Rows from block 3 of a small image classifier, named by matrix and row number. Rows with one number belong to one neuron. Each number is 500 + 25 x the weight over its row's rms, rounded and kept within 0 to 999. All counts start at 0. Numbers have three digits each.
After each neuron's rows are labels from the 100 images, of 14976, where the neuron reaches its highest value: "strongest on" is what is common among them. Only what is clearly more common there than usual is listed. The data: Sentinel-2 satellite tiles (TerraMesh). In brackets: how many of the 100.
# fc1: MLP up (model.blocks.3.mlp.fc1.weight, 512x128), inputs 0-63
# fc2: MLP down (model.blocks.3.mlp.fc2.weight, 128x512, transposed), outputs 0-63

fc1.484:486491517478499518465516499531493534477473515441531529523461433519490483488484486506526536463484518508531490475456515482538510488486516548508537564525491505522507487569473498482508532495487499
fc2.484:517420484515502490468512514499496522515505493506523486503531477499502534505516513485495496482514494532495496423518471478506540486522497507502537517491508504508512494493520463489502561489498499
strongest on: main land cover: water (42)

fc1.459:526449498505528503504490511536500559531473445514486534526482507511501540497517462502458541504476493546497509511530525478524507504461508511528489507515455502505469496552498499548531515423469497
fc2.459:473463431505509473498510463503515509515472467499523495515530492527519501512449516466514526498530491515464527470478510523543538487507516482509538499492513517527460470496444499474481514433535500
strongest on: bare ground (67)

fc1.24:498489523499540430512502521487458463528530470493506504489483482529457501472527505498534526517457515510485521514504519500478493491436529488490470496472489481495456516448488575474521446466464538
fc2.24:471452506499482471526518500509483488451510478457515526494544480529493490508471520490461512521514482477482480439510491486516514492506512506504489483494485558516476524491462505502529500470477501
strongest on: built area (87); crops (85); main land cover: crops (53)

fc1.185:499514507495487450502426537488489517515459532515548504470498534498483521496493503527528511548468507499506523506529513507501477510441514471468489528493475452520498487495512502521478524515487490
fc2.185:499526524461472496544515488482514502524496486530510507506519504514516506491431540496478523512499487479484565483540490516526452521484522478538458488510520522432487532518482519488481467543523496
strongest on: crops (75); main land cover: crops (60)

fc1.495:541493497497495487474490509493506509524462483514498555517486502469513480498511471519480564482506525534514497484547518512497528513497498494492523496489486508573482480541540498541494497487479483
fc2.495:468441494507458499520499511484504516535472510499509478510433485511521554491440524473514492512475510531489521491489487518556443498482567498518528506534503487484511497497442489523452539507498481
strongest on: bare ground (51); main land cover: rangeland (42)

fc1.21:504476526497448510503485509502484505557498425519477523518470441510488484477509484505549532509453474551517528506481485486499495516485527498483501568484497479513506476537499535454558511508490508
fc2.21:523468522497526528534467549482491478494482517523507512481493506489507486506496495527489523513481512473489497589529480509508536526483497493515443503539502549495445501512486476509493478545484509
strongest on: water (74); main land cover: water (44); clouds (36)

fc1.232:514505539463518507488472519513481484499509472506552497468544525495461462446486518514519507480474519540505539474527503500515497512433531527499504527482497505523462473528495540473485492487491490
fc2.232:511482480555494515524487548485507507500512479551480505485488534535511487499497523508491535527510514454556508521488542489503414514463498499491496511501522519500481512502524478515542512484512494
strongest on: crops (75); built area (71); main land cover: crops (57)

fc1.365:507514495515480458489485512483500531516471469484554498463472436482506518514484487483550544539535524504519498497465499546500543482478491478473540550515467488533507517508496465477528517490445518
fc2.365:486506490485522494478492434515514513505520502480492512486508514529511553489515489475516465500481513498549523525464534470501489487482523502511446494561527474469528497490468495509525487514511484
strongest on: main land cover: rangeland (67)

fc1.326:507530515510498469466473496525469521510470456491483514492475492450495528492495507487543552525457555502488510516509559508490507532487509496497526514522471483534483489488490514511537484459489476
fc2.326:493545504487491437530493412481512512505530503502496487497499513502495520504498515535545494518513517509494487571478551510462486520495512502494470476491506472508519498518521506501519481460502466
strongest on: bare ground (66); main land cover: rangeland (51); main land cover: bare ground (40)

fc1.339:511525500486496499469492510528472508527488481495552494471458451451496489485481490527537546514496475524513511500491516541498505495478515495498520568508436507561473459549482495489501530497458481
fc2.339:475431446506481455522497452499508511477525499473473462497522475483489489534432528507505504509525491486506478502467510505489561467518453510501470491488519496554538531494521467511501504513507504
strongest on: main land cover: rangeland (58)

fc1.411:451499531498468465457465465492497507471500522466501533517453471489495517487525519467528509465468483500515499499447521509483503511519508529519541509476511465529517505522466519482497521495531538
fc2.411:541519470471535556513494528498529519523478498496481518487492492471510545537500457535452547504507506512515503516487467511538538494509498515488495474520547494477515516490483467495466480484481517
strongest on: trees (89); crops (75); main land cover: crops (48)

fc1.402:505491485492493499503518540488491519470479475522488502479509440500496510503518491521491518542531505491525495531470487566482522476478500478481497494469458479531495529534513466513524473489481501
fc2.402:481556517513496517491509461526506502478482493519470498510484508481509498518528468490543450472476491481485492490534525474448509488525453474500515498505502455530479463462511497511573516543482484
strongest on: built area (65); main land cover: built area (30)

fc1.269:487475512453520478480508437518466484494504484528527489495496515476466547460526511500497498495460468495498523527505517501522475533434526513496527515490486479507472490492511530484503522449475526
fc2.269:490548476456539553510493521506482513525495485480435495496564535518508549492511490497461477533494517468547492475466493462504517501482502468497499486437464492536481513514487501513459487512485498
strongest on: built area (94); crops (89); water (71); main land cover: crops (57)

fc1.283:471476515499512488494509506509497505512507450518454490521487483444457540473511472500517491509445500491486585550505500482517470538497541528525476518496489495493513484517499560488509517503488441
fc2.283:504516550504441510475514505528499509487484503512518511512492463504528452502473506498483474464481501578537476492478510515479512511494524490507546502509497498501573509506512506518470493508522497
strongest on: clouds (51); snow or ice (48)

fc1.74:493473520483447505444506482512502558530505441494458549501522478420502488488481489483506526485501472486508494501482518529494501503515511524501578493429511494523487530526542507507545513503497513
fc2.74:501506512507504508483504502490474486487483508496518516461426494487501507520481520530523488506443482536531513505494484495456501490548491480513529490529490456522564454487535476535528520529505495
strongest on: bare ground (51); clouds (39)

fc1.39:477485550507514470493533480498489456507501415464503538518492502462489517487480467516491515465495487487505504521451478529499516507494515549489549491433513486533507518524506529485536494522518504
fc2.39:495510523544496498498502484503515479480539504497517492495464464465523579507454498504506480503483491517517501513465461499475495503513486504505525511522481474487568509482484488519597525482536475
strongest on: flooded vegetation (27)

fc1.2:454471519479509458475517507507502534527429511512532509487487484490474507477485499521514478487511531500472516497524561479521504476521524525492496510511508510476500497497496508500463464521471442
fc2.2:479492499523520483497500554527514521431525497536518471497465494523516526487513517466479472509472465504483489487532541472493434479482497493522501503562512534438465483479476504516497501506473490
strongest on: clouds (39)

fc1.395:508538502497510487477512520516485498530502488490487497491474476460492518494465503518534543523476508507523510494482513563503492496489506494512518498519436493557469480541496516483495521511476464
fc2.395:458484479461490434495487453501495538489539513502476492530494493503479518515457535489529488521490510467522483535488547495480572466529469514490466503475491514513504514490533494527500471516496488
strongest on: main land cover: rangeland (60)

fc1.79:536499478500507493492511543513484484511510439490521484487525507467504517510511535497486518557492485465489489535482495510498506505491502464479513496497446504486453479439538483538549490474448500
fc2.79:500461511501480543504505485511489530495503518460531501457512507479468519505523471474498489531493534501463514521481480513525455489495529512476474491485537508495471500481421498476479459488482526
strongest on: built area (72); crops (69); main land cover: crops (49)

fc1.219:493442497469485511523526523522483513542496495501546509471496460476488495485510491480477536483498523537479509510484512491551505452495510512494528553467461502498469519510491491516511487439502545
fc2.219:528515477513503491507500482511509505483596528509507500486545505515492465493514549532459492502530486530479505522473469517478486505495492511492476490439494503512486481481488468458515499486489495
strongest on: main land cover: rangeland (67)

fc1.310:502523519473514490456486516538478456474482517475523493471485498530475461469527507517546520484518485534500521519510463511505511508472524519474508523488486484528496451497442513475468476545469519
fc2.310:510483471483487502486502542489485506494529500527517488503532494521502509507502509500465471488511486469478510471532475493497498500531484466518487518454477548483536534537531509492513486559527516
strongest on: main land cover: crops (42)

fc1.100:489492499483529434485508416493493548521459518516528508525485478487475550478509528494532508522478496519499526495526555497495518482470514485497506501498472489500488515476549523536481505478476501
fc2.100:505507510496510491510502499488498494484542486455489502492462507501520534508531496556484463520493496443476464501462476508475521496522549498524481508455482442499498495516541520522549480476532473
strongest on: crops (64); built area (63)

fc1.152:517503553483493457436480440525464497501473489453536520505479493456486515482469483502501505471485530511491501539468508531520552484479527532490555510518514472538491506474483512501529524510541463
fc2.152:510509551518519563532489538490509512490500527478514460507485493481533525522513440510495499494507483477549511480486521515523485535479531528474479524462498496512492490493557490494535467491504520
strongest on: main land cover: water (28)

fc1.230:505536521496518501460463458502463528482500501499449523548509486500468491477530490524494525495474493477511524535499522497489499548477520498494528461506474474512459458487542571496504479480484502
fc2.230:492466520502494532534484529496497486507527495499494508508465497480486485494517497496521499481485496477522489448497542495497443452520477488502516534524522554448522498499509501482465530542527544
strongest on: built area (78); crops (76); water (66); main land cover: crops (45)

fc1.470:494478546479532459502523514487495522508479426476495541531506490460483503486532490488544509484506516458538509520435523523487515523504513538479523483444507470519495522507539521478545499501485517
fc2.470:503540488507485528530521466544515472490513472529494523487455477469501468507473509509492474500492482472483477491489466518461532473539454513492503494525498485501553508509558487499528472504470520
strongest on: built area (90); crops (81); water (69); main land cover: crops (44)

fc1.81:505454483464465497497495534516472511523499482520541501489490468487493536486487528442483533496476497552484501480508508472529462465505509531523515560501459498506448519523473501495477507458488523
fc2.81:507531489507517566460513493493502505530571493493473482507516504515499464504525513515494531497501491519525483512437544497473440512483507500505546498455507486542471503491480474493534481481523497
strongest on: main land cover: rangeland (42)

fc1.406:490521517449520480477502502515480532512489503495577515471496519494487549463508513500491499473497542532504510527520538500502496471468511556491550521489488491501472525512469493491480499526456488
fc2.406:522554534495412496489467497532490491474542484475496502498561510482529480506509497516480513504500517491496479555551483515442490515488478470506524482451499472494475492544510481475542429475536483
strongest on: crops (89); built area (81); main land cover: crops (64)

fc1.451:497462529473517465469500512508482498519476522496468540472479492504471499460544523500549540528511551513488555498528505512510498525462540530496528503451459500526474508478522508482482486473486512
fc2.451:529523554494501506499506503497475519472501469513531463495509528487504472520487484502488510481526493456450506507511496502477492547519502538495528542475475485471466505499508483475522478505480499
strongest on: crops (82); built area (65); main land cover: crops (65)

fc1.319:513532529522507503456487468513474469492461500482486534511479501487475519486496509529566520492502576532473529508493518522492482528486516489480527516512498452500480463469512531512496469504532501
fc2.319:528556523533474516494514488487495502502522514477494526506521466497500487500502487494504516459497486502475499516510539510478499494483489472484544497469508426572510507504468509508504486467511473
strongest on: main land cover: crops (42); flooded vegetation (34)

fc1.167:497472522450506442500488506516491513527513491489495504444486481475479460476488502498547519504496446511449531529540539512491494540436523498499492497487484500476464508519482532495499506525449484
fc2.167:500521537497480517510504491493498494497490490475524496491495492449501490510449472496513514512486518440534473502425539481529475508508505502509439460551513552484489482473460524505539500506538494
strongest on: built area (66); crops (64); clouds (51)

fc1.67:518502532512516446475514485495470518532500506439528524505487507480499505481539486497492539509478487473474514551457498514490528518494520502507470482495498513545490521506463523494506530492480528
fc2.67:500497518510469520510509583499514523464531494507504493506515497494486461495509497460503529481516486495518487510521515507515451519484522521496478510473506494461491514508519530507557488531501519
strongest on: crops (74); built area (70)

fc1.279:500499503485481441506480518465483504539505477527531479469501447458486535496458523488558519546504504490512507493450529516483479473478503473486519540496462478514485518513500481487489516466440507
fc2.279:479488483472564533491491473515493511539521502487502517473511504482498535470505480485502496524480508504516490507490532500564492499503561478523462477515543475443507542509480486477528480525492482
strongest on: flooded vegetation (29)

fc1.209:517494507487527520478498524544492510565473464478480529515529510469493457490479500502496536478517540509536511485495541489523525474500511517517558475495471522545494466539501503458499524488483510
fc2.209:477455503490552480492489508505534513502569490484481496498494522507487482526430522520507504502510472470493557509439494491500497490497528500499442483451506510496527483487494516515552517501505488
strongest on: main land cover: water (31)

fc1.506:508465530495536443469514486497460478547498484458502511508497502451490557480537499534511518498459526492479514552502529491490507501471517514483513478468497481534492534430490519513509481464524487
fc2.506:491444480530452515523467524492508523504523523500507491509496482507491451497510522451476495497517509525563500412519487485500464506475499496511464503487479537512549520476495521509557511540461523
strongest on: bare ground (50)

fc1.340:510558520490508492473475480480472531472485503503460529541506490480473461485512469491488524481465488499518536550522515494477510556501510508473494476519475466520453478508522563527499488478499469
fc2.340:502457508521480530529498539491530480508542476493490520526448505493499468513539487500509515492476489520506501496501511494513446470508496479489476510525530536443523527490489486493509507500496532
strongest on: built area (80); crops (80); main land cover: crops (52)

fc1.255:502485502481511503477494512548488484471458532458529528464513516486485495481503513527497535489515485491511518505504498504538502499481514525482532539460472505517477485501500503465463492511508522
fc2.255:529452512518472485483476548489507492536572494480511518507486455534522536489565530502472529514507500548482496517521542510467443502485519497509527501491490492456525488507548505501512540506511507
strongest on: crops (66); main land cover: crops (51)

fc1.48:504520519514451476491460489485464492494484515497498490549468502536464471492511505511524526538485555505499532514497511479491485525494519475439499512522479432508518479451510521528507500470537485
fc2.48:482519482499547523512506488487511478521537509492497518494542498480483484500474539469504477500489491502454444552487497514488506505513494510488514502480507465536471524512507484545551474473475515
strongest on: main land cover: water (27)

fc1.62:462495515479472485494492503511462499551513510526475464482508487471453505447493491487507494552499496478497510535449513481535464509502529485496498514457482493485504494487479530488492507500473472
fc2.62:512503469514452545507490445519517528431455505462527500507534492480515496528531492509501499518499501553510512487541511465519497523474544490494489517504519509536517491484498485508427507529500507
strongest on: main land cover: water (47); snow or ice (42); clouds (34)

fc1.261:474505516489463470520474528503485517483490497515471504508520455512461477497476539481570509511491545510516519504455532504514480521498516527502475503467497455491466500489506566461516451510473518
fc2.261:511561432536501528499484439508504491464493481501537495480542533513475506492446498439502514477501489454555506495450518506478491483501470459502535491515483534513468479529478512501526468465501506
strongest on: clouds (39)

fc1.435:527491522469477445458482506531478487525473490507512523486515498484482492469494533534522524490503566546506524506523520525524476484472527514496550536445480490525466489485505512462483499492480462
fc2.435:506540535508451484531561534480486500543519529540495489480486516459510486522545471477449496506519503466487487514495474505461503515493507492518503489475528485491509485497566500459479483443477467
strongest on: crops (85); main land cover: crops (62)

fc1.370:511489489512518494500515479535498500493454484501524498509499522490475549490531498528486505537466502493473549569523530548540488528494531496505513488488430491521455469491494494478497475454497477
fc2.370:517527457460533520501502493464496526523468495481484493490535491516495406490491511466475503514483480572551456514506502524489461481499496482497489507497478547487507509479501481504483508518483498
strongest on: snow or ice (46); main land cover: built area (27)

fc1.92:490481540485505487482500487508502528515444471470544544512469476490463514484512461506520501460482505554506537501464518493527547489477546545497514545504517478511509487479480541492547480518499479
fc2.92:512513526494477521516480544490497522477511493495511534501430506514520517470563485472514534510492501497509499563535504490490507531501497469500477504551519514425485486475454480491490495521485502
strongest on: clouds (34)

fc1.323:508512500477491450469508475486492498535504480479524500468479465449463516484454523520551526548510492471508544491444502523494512505499528479474543516494432471518477516487534501492518532479457504
fc2.323:505507466485544534461497469525512515516509497532489498475500545506480499492497480524530527521475487568539514498508552481493462510474532482502465472543510477449566522463536480520484519490508490
strongest on: water (83); flooded vegetation (42); main land cover: water (35)

fc1.98:529489526490509489472494464499465515553493517465464525520497492441504470494525462494505541484493471475491510515506514488490539518492511496492494478523493499539488483504517516489511537439522469
fc2.98:487457470509471513488484531500491499517541510544494504497548510508494493496459471432545535489483487525523498512526517481534493470502540476510505498444486516493493497514558530490487502538479488
strongest on: bare ground (59)

fc1.6:517499504488514508493479532549470520485505511491502547511510502462478509483512509477480549493501482508484527529505527511497499515487521525514482490484466502519449528541558525528495478464440475
fc2.6:563499485524501543498503495514500504551521505505518508500496512522500522492484475540510527505507493452548496487456503509487474498470504472488491487560491524477499485493543510470474494506527505
strongest on: clouds (37)

fc1.45:495524516510488426515467492468503483496449512526504505520503501494483526511491502524533497525507497475560521534462487539476530534481508476495505518503491474512517523478524494517521494515467491
fc2.45:497465529495497513536488512506461500533593517487524507510530487513500456508497499484524472529503523517492485515460493488529466498534460525495483495454530524495508466496451516524492496503504501
strongest on: crops (66)

fc1.157:503510546507507515483503505494473488483512480494505507496480510461470550475523505517480510501455553501486558518476486479515507497490565520514484549487483484524503524469482542600547475492493490
fc2.157:486501420513532484526484472527489495442523482518475480500524508498478535514515465481514490517494472525522457485525487500435524491490454494491476510489513515488495474497554505515490507480500481
strongest on: flooded vegetation (28)

fc1.73:506444528514491447481523482502487509524506417476471528529535510487497471494503511504495524508512490467495509491449506502500511492525507502507511469438507503537514520540510513491563532507466502
fc2.73:518520521527518532505506493484479501456536500481508507499451515481498536535531504481496519521460497542534501515475490484476508495492485509525508487546500473533531497526484506514579506452517490
strongest on: bare ground (50); snow or ice (46); main land cover: snow or ice (37)

fc1.449:490484505460503492484504490508471496501488523489529488547458478510455511471526490511533533520501504520494573520492513497517491543470549494475481559504424463533519488481514520516518491496493509
fc2.449:528502425509501461490490513489504533516540489507495500504505484483478521482527518485531497528489510559531465481532461496465519523479466498492477522551512514499539458501540517484490507518484487
strongest on: flooded vegetation (33)

fc1.493:502496523514493429435479483477484521498467493499513509477482497471495533505484496527522496508502557476533489516508506507475524493477494474438577527501511450531510521479518502562514535494464520
fc2.493:479552512510494458496523500497514533491487480478512482509519479487476508520457485484505499483495525468534509494442477477486461510503473495526463494518514515502566499478476500521469493535503498
strongest on: bare ground (52); main land cover: water (27)

fc1.44:506549518523479465518484473475499462478449502520489501524481502513490523518511477531506486528503522501523509533480510505472500539484495453444502510516505426491509506520526499519523495499481499
fc2.44:504479514506463496537496515498502481516572504496457498516491498511492457495482499560464516529508510543462502550529487500496521508501504509500492496467499540468471506497508501498524446469516502
strongest on: main land cover: rangeland (52)

fc1.305:520492510496455442469461467495498521493479486478529553509488489433494467496497485528476539496524474506525504504512499557481511480477510514515548499444495474536497536483542496552506495499554505
fc2.305:437523537463579487475503487477488481511495499513514490503467523460506548460497530495489474479500491528478498510519490512483519504542543498491501495507488457476526475521445493492480497518493484
strongest on: flooded vegetation (38)

fc1.356:488480507477521511484524511532505485480481505457542547458485501500488534482496492536480525478504475498484529506511481520524533516473512521492515560445472504517489507518538499466478477503504534
fc2.356:524459472527465465517478532513496474522580498518478515483491481535511517498574507519490501504516505513435510492519466521488475512512524526472493502492496501467520517532525487514479521498482495
strongest on: crops (65)

fc1.242:512496530518533459486511506505452461531508471460497525500456503475477536460512533531550543499455520491475529528515511489488500501489531511513519487502503508533490522483477548496488505472502482
fc2.242:487469509529494533495511448500505491508451521511497522513524473496518504510471513469507487465543487498593509442482480502543520491491516503490506498489477493523504468490511515539605516475485510
strongest on: bare ground (50); snow or ice (43); clouds (38)

fc1.262:497475533487511494520503525522462505530488487528512508492531521485451523461494504503493507512473477508480542526500507502529507526491565508488493500478482484533465496556501530483515484469465473
fc2.262:497501514518577543501499469516500480495509484498469537543541510530490550490461480456520525497525529474496509500528494511554428510477526463512495495489533489476461507509540514509509461494492506
strongest on: clouds (83); main land cover: clouds (50)

fc1.367:503514516510436469481494472494504508486473506515448570524504455441510457484496498516512529461511491494541488528519493506496497523513504543534532556503524514518506495479518537560500487510497509
fc2.367:524516455518478565518489520527512463471493492507509508505497512526460457506494476546486504522521499527532499483498450522491549487475468501463496506520483502523494502490552480505445560519517508
strongest on: main land cover: crops (45)

fc1.64:495511520497469457506447508460489512534475507479576487500466510494489509504501485491548500509448467496502513504494520482478503489484500493443486535531507437520502492533482520523496537510479487
fc2.64:494531534483443514517501455508511491481471485522485532507496501514534546484421544526470505485493531489501550478507510492500498516501512462522473504581514510477488515523497501484544448500552487
strongest on: main land cover: trees (40)

fc1.464:485499503469491525498503486522505476502484468507473504485496453505475492480453507458539515487514531527518523476528504503533523512494514521513453576500483497531489494477489502458471425485523505
fc2.464:472436515484447488457482529487498506465537469509485505522489516486505539492529496499513501484476459500488513515479501472469429520501481507481525501519519515477481462487490501530528541480466488
strongest on: main land cover: crops (54)

fc1.118:480463499506530419498500502484501491481476494506521513525486502504456558473487542499540504519451479467454558493516509500518511501467528494498499543518461496503485479504481543527494501454467538
fc2.118:502540461500482535505509488499494488521482486467534549491520496511473557502509486494441468492498503440526490432460509477470524491510488496507549483509506471496467494490486483514569513481499502
strongest on: trees (93); water (74); flooded vegetation (39); clouds (37)

fc1.325:483471517489528445456490500483477490518470504481523510486483506508491511483525508545538521506472502502497513503537507511472503502459513505460542479509491455515497511576487509520487545495475466
fc2.325:488527567498543511471498473512490518519499482514483510501542528511509478502521532540515475506491513475534523499469525497485486532514540459503491514497505514520509531516506492522587471537518469
strongest on: clouds (44)

fc1.13:513495501487519508510508488531497510518485545495533515523513491496483489487497469510454531513489472481496548510476507531530517474501525511525521485468416519528488472529502503500486499461480489
fc2.13:512459498522504505511510528492531496497536477491495524482547496500500461492479514548500509511501500483440500513528461489488564526512482457508478529400516492539529535492515485507548443534485516
strongest on: main land cover: water (46)

fc1.379:446506489490492494483500495494509533508419512497536520467475446502472509483511516518566512506504484527493526495515539503526480483488510507481505564486465479503478482513455487461475467511491534
fc2.379:490449462513452464517492548521502481450493481505508513476487462528497548484505530490456483528506513544506497512484552488488478470511456518519483487599498561414456489508508504491467495518478495
strongest on: main land cover: rangeland (43)

fc1.366:518500495488482486477514474512470495512505489490557491485475432457499507502473508489542529503460447487478498514478500513514518486503500471484530545516472504533472468531484496542517536457471493
fc2.366:499524490512509507470524438507514484494557495460489497497535488510511453520484525483508513510523496424480472533476539486456535495486497515527463509453518495518488480514542520474516478522500517
strongest on: bare ground (64); main land cover: bare ground (40)

fc1.266:498498504467490539487505506531513501518470498495506534468479416478492479486456466510506519474518542536533509471475498513545524492509523538547490561501471519535505509528522478489494493505519497
fc2.266:485412571513451500486497484507499491520567490493497482493541493516499507493458515526482539519492506518463512502482471487469528522492466499505480488522500505495442504501525491520530529455468483
strongest on: snow or ice (55); main land cover: snow or ice (45)

fc1.467:494473530459487448463476488499459535530495469490515504486500485479453481445475518526526526499477467497490546522478528506521499545451549514485535511461477483507463494503536546473541526470509504
fc2.467:501505551485550468509505544505481482483519476479463493523466503533512529545560507505501503472506489498444519524510522515468491522471531498498504470490528476469478520490497521465514485472476480
strongest on: built area (82); water (80); crops (79); main land cover: crops (48)

fc1.423:507519493452533481494514471513493474471502494513531502512496515476450533483506513494495510514468506489494580517514510528515494508446545499494526486496416468524454473467506529507517486430508487
fc2.423:484534490460519516513489489505459499485473482527474496515548476489495512505486507516512481497495509537472496537483511470513481490513484476493486503478486484477512503497466476489424464544494457
strongest on: built area (71); crops (70)

fc1.382:448490476468478477506518501531509482517470497523503482484476450489471554477476519493520497524501509495492524490509494523551494480503527498538557533471460496475488489524513479482469487504464531
fc2.382:503441467492465533476476483529493522482505508480499495475494485522500481484512532487461506489504527537497462453463493491499495493520464522490552519549530496543523491495492507506485576515552500
strongest on: flooded vegetation (27)

fc1.234:516455492498501465510481543504469527470500477483531528509517503471491552504498497502472519512463491503478506555483555484490495539467508515489502492477466483508460534514511525510540500494450498
fc2.234:508519494474455565448497552478499478496530520493493486491489498489508496490526478522489537514504501455488504500472480496535437537483509500490493476566504496522472503489438497472507502504494491
strongest on: built area (75); crops (73); main land cover: crops (42)

fc1.434:529498512503468496493461517494487490511472507514522540512513505417496443497548484501478554496516532518513499503531523520477500490499504491468521484454491484549480523521549495556490477485516466
fc2.434:486472479509508518493492480505482497505487513529509475514472490464510550461461535447501510517503513534503519512527486509539479482525543496509475503579509456460485504502415507506529497487531494
strongest on: bare ground (57); main land cover: rangeland (42); flooded vegetation (26)

fc1.146:477462520486477506499499508508501525553490460523496525518455435480471512480495474529547518505469479549516554481465496477525510529490539520518471556493491490504514514524525531479518495526469477
fc2.146:533497543495535519529476520485487496483504503509527531470463517508492527489530501484488505512484523481494498593527513489486503524483489485502437509576502525451448499514473483514497468509495507
strongest on: clouds (73)

fc1.409:452490553496474460470475532494499521526464466511482535539494471493492508474502482540543497488456514510510520498470478506497473549523520551524526539477522518501524510509519542453498518520485449
fc2.409:564507496512476561511539530467501521484511531551493525495530506498490538490527508516504479531521475446455476539535462521501523482494464518509464460492491534466491493500511501487474489518501533
strongest on: water (69); main land cover: water (47)