config = dict(
    model='image classifier',
    targets=['main land cover'],
    arch='vit',
    layers=8,
    pooling='mean',
    optimizer='adamw',
    lr=0.0024,
)
Rows from block 4, named by matrix and row number. Rows with one number belong to one neuron. Each number is 500 + 40 x the weight over its row's rms, rounded and kept within 0 to 999. All counts start at 0. Numbers have three digits each. After the name is the row's rms in percent of the matrix's.
# fc1: MLP up (model.blocks.4.mlp.fc1.weight, 512x128), inputs 0-127
# fc2: MLP down (model.blocks.4.mlp.fc2.weight, 128x512, transposed), outputs 0-127
fc1.452 106:501533614506466489413554517511459491477499502499434513531508527468464414412562446492475496457518435477482504503537431450523536544516554550470502490483539543526496457528540597492498556499422453473390524457517545477522455552504485513511438557503501557573493527518474438538441502476489509523482499471496527537518486544459480588427499476461433462503503509518507507567518492512532495520547
fc2.452 104:475479479517430496483603420471524508469459537525495528483512477525414393565458492373490579478492491420513465464464513464446520452565482515501487527493511547538450464503476548479500522512460480456595453505512523519521537508480615546494513520475474496438565479479550496546509496503524471490510448548586481552502492491510489434513479487488474517456462465512557478518555525551518494487528
fc1.453 098:476434465436510490497585574593493507548505518456528526509478461476506526455516540469486540462491499490504482435515492476566502428549505612566490519452500564507509532516497498446451534508496537469508483512400554493482486523526475458451531486425497496508559474527464480489572489408561476544484439572489515534602526502418494475456490534473524511514488455540547511513507466528535539494577
fc2.453 096:482569539504500496605499461516504477555563502462485519501502479541493514452533481556505531506524505551453540588476525481498545510451547520450530520469484522474472496472448520511505406514478496573465503486549474509513486494516521533496483503487492500454545483537510490520533497484497507504489648394477484383483488512503492540498503474490538502499478484491494469518560502296465508508483
fc1.454 106:497506499451504502475479457502431568545458460537464482521524508422472449452524506414461522512478414550504516480542520485539495496445540505460534479504451427510497449579520512484492577420473478518436551465512540532444500522507485504465440481456447536572514579516485462540484567495522444489465431463485425493510424546507519544463496443447487497580510527526506458498523476540541486569566
fc2.454 126:484480510441532515517429544484490435422500541530473617530475518508504536505545477461507477435492508463516461518554468437498503518513456548528457513504537610565459496452505533471516486556450476533458504487479540470493510481505499417483504506408482533507513475511479551477454514433495589555488524528473608481621523478459490492524572575521502494507425491515494488558504524484521531520535
fc1.456 116:454454576442525491489527522470432538496480493434478512488465496450415420385535536492577519461538436470533531446477544487514525565421587532475492492518502472537488505535544603501529526461468443466460446447518514498506464558519543484526478562512463511530493542492495476520493542512490452466477462522515489490492490545488486434418501539408473483506511523547517487503554560470561490552522
fc2.456 114:554499505501454525489573518469537506545545455510535516493419501520501498487522501550531619426511515560496568481508535444496470549517596516466583465538504467536528478535507474532493552417473521471449506400562497534470470508455507505528452494533500501548461528540514532485517541538499424546486484477398462497464492513454499540524553481488583469470498493444449493480557503513593506479445
fc1.457 099:507485509475508444425495508487463493547439537554439483461527506494466479475490486434466467523499492488550515458539518548539539465524523490485489458433478494455435455567534520519460541496487463465498534531498528477476531507497464441481452496483467483580492468531476532496476520431513535462528352564508520525515447544512572561459542411486471496538485491548526492544515495606525587540596
fc2.457 121:529405442417562484523472530446450571498558478465489581541498477501512489507481513458490443441435495549486501445547343496579511445423476573518468495492558530511474529514461547499470538530439483447508489508451506486502505496527513462476478502424504508502534485481505447446540519448543483487545494494516551569582506498477542476504541507526525537491538503540514528473465449491438527513533
fc1.458 096:485527521486524500501549585532511484487417398530484555510550554443467510470528497577530511522482526486572519489531556491497546524427518525508487495393492554507501510529567526516541458495406525515443536532522553504509465534533551508543491533538502514544494479544456413549498467446514548567367480528500494542518504478502507521487428455471437436506415532501482483515520499532498522510486
fc2.458 097:495485510469468450537506433498474539555424505521476448447494453536555506569444475600466421525483491505476457526521514505461542450459425515473561503434494459566511527532453485514505503505514497494523518547541517426523519510501543392466490491476512499494615494491498537476547495522487483447549483562547523463484500519457505548488543505488437458480661528481518490473482474445532493496532
fc1.459 105:478498545414470474446546533538457565517473494441452534551476474536434432433480498526495516462506434478466527449522521496502517553492553562478502474460489517514481532536552599493534482516511493461496437447485495456467487554540498492482480543468462502555484482508467512527441542501531499470463442462486504577578536547481512467419551520414434520518504513590506533487557580526576493560489
fc2.459 089:527487464467412553477553502478506543455553567556545497509526485490483425551461483478546561468467513533485488473487509502501486461505511479451518488547526587568459497556564476518508524476478569398557483502481476498498533441447599610523517504459490511547499521507575556497489572515515475552475480486478446638465484500492506437481501489481538516498523466475492485487499555554470549498476
fc1.460 088:489432537455521494446478548503468463495472507495480523497481448524434496436490526486485491446442526481535522450488503484565491482470558545511568532491504508512491424578508534483545564519440487449433478474508519478477499507537492466503461557468460446590437476563496501495481493486502473523473339532476509529510516526470495464387559508430452510516468493552490505534540475596552497522556
fc2.460 093:468569527414571517464421496520504555488472459516469507428406481503493596465473504509513508553476510478550544523433582534488525506536511511427514480495491415538496454489512514559487457521521477617488514555534542538472463469491457603483495549557449477464499507545484527547480557488510459509495493487472450448480523498435482491525554456569475472520488499481502556474591497525531495483514
fc1.461 094:464469506486597495481512480536401564566476507487464464437444508485462533417512520513503504569485491474488518575529538521540434489491545476490556483511469475456434479511490519555496510506501460465468481513496532558492517567521416445479472495509470533479493592489529489499557481520490479442558473544522482434507402588536468533480473523444553481527499494573542488441523492519550497582574
fc2.461 095:509578541504466567444495569528475467463487540536519523517463492519443470528525483493500486533525509545544511501517460545492527532440513525443476502508509490653485458560504498504466450458511486462510497523491515511497504563382471525509475496389485515502507513530516464505374489526485504511509534454475519447501486484487447401519610521507490518494512487475566481456548531459407473524471
fc1.462 099:431461531453561400434482441518489514547540521496514527483523472456464447463539560475547498466519524431510521512542492538492526468479520550520512492409500471522504528449566531546513492502398458582423479507479519467482412511549493454523519543512489463441509484531501486516477551382473488488448422491505520431534511507486563498466558506451466560494534521540531479526533560544530545513489
fc2.462 108:496434459539518592537555446495505483474614534482478471450461477544574560519521518563491473520523511501464473475505485511455481528477517474499509501450476457415468491513546475502432470502447543559480559490477547558481477538536464546517529483616497525500508553462492481481539437542505518413595529450542485568462505505531506570475430462507531529501535554505491518486453554441545508523514
fc1.463 099:418504506409530486510461486468433537518445526523480453525462452515382480403491505495505478503458513473524538535500532506560459559463525508479516499491484423473463444493488605494513481460519513488451465512471501463465497525547500498530466560503463496500528524518529486478527530457466493505462489489514467474506504521548502463372551569435481487512494542604560560453583477468538481545564
fc2.463 089:500535416549486457544504508495472498554529524500499487473436514493523553506559522495511468616468428642419486472474502517438470540479510466445490521474514483499538488493433522548510478460563502473546532511530503470488436556498487532517509468503501493430474517448475567533548490480463445533458494420607446511406465487480472465500538488455543508481520504449524483507473471500464444496432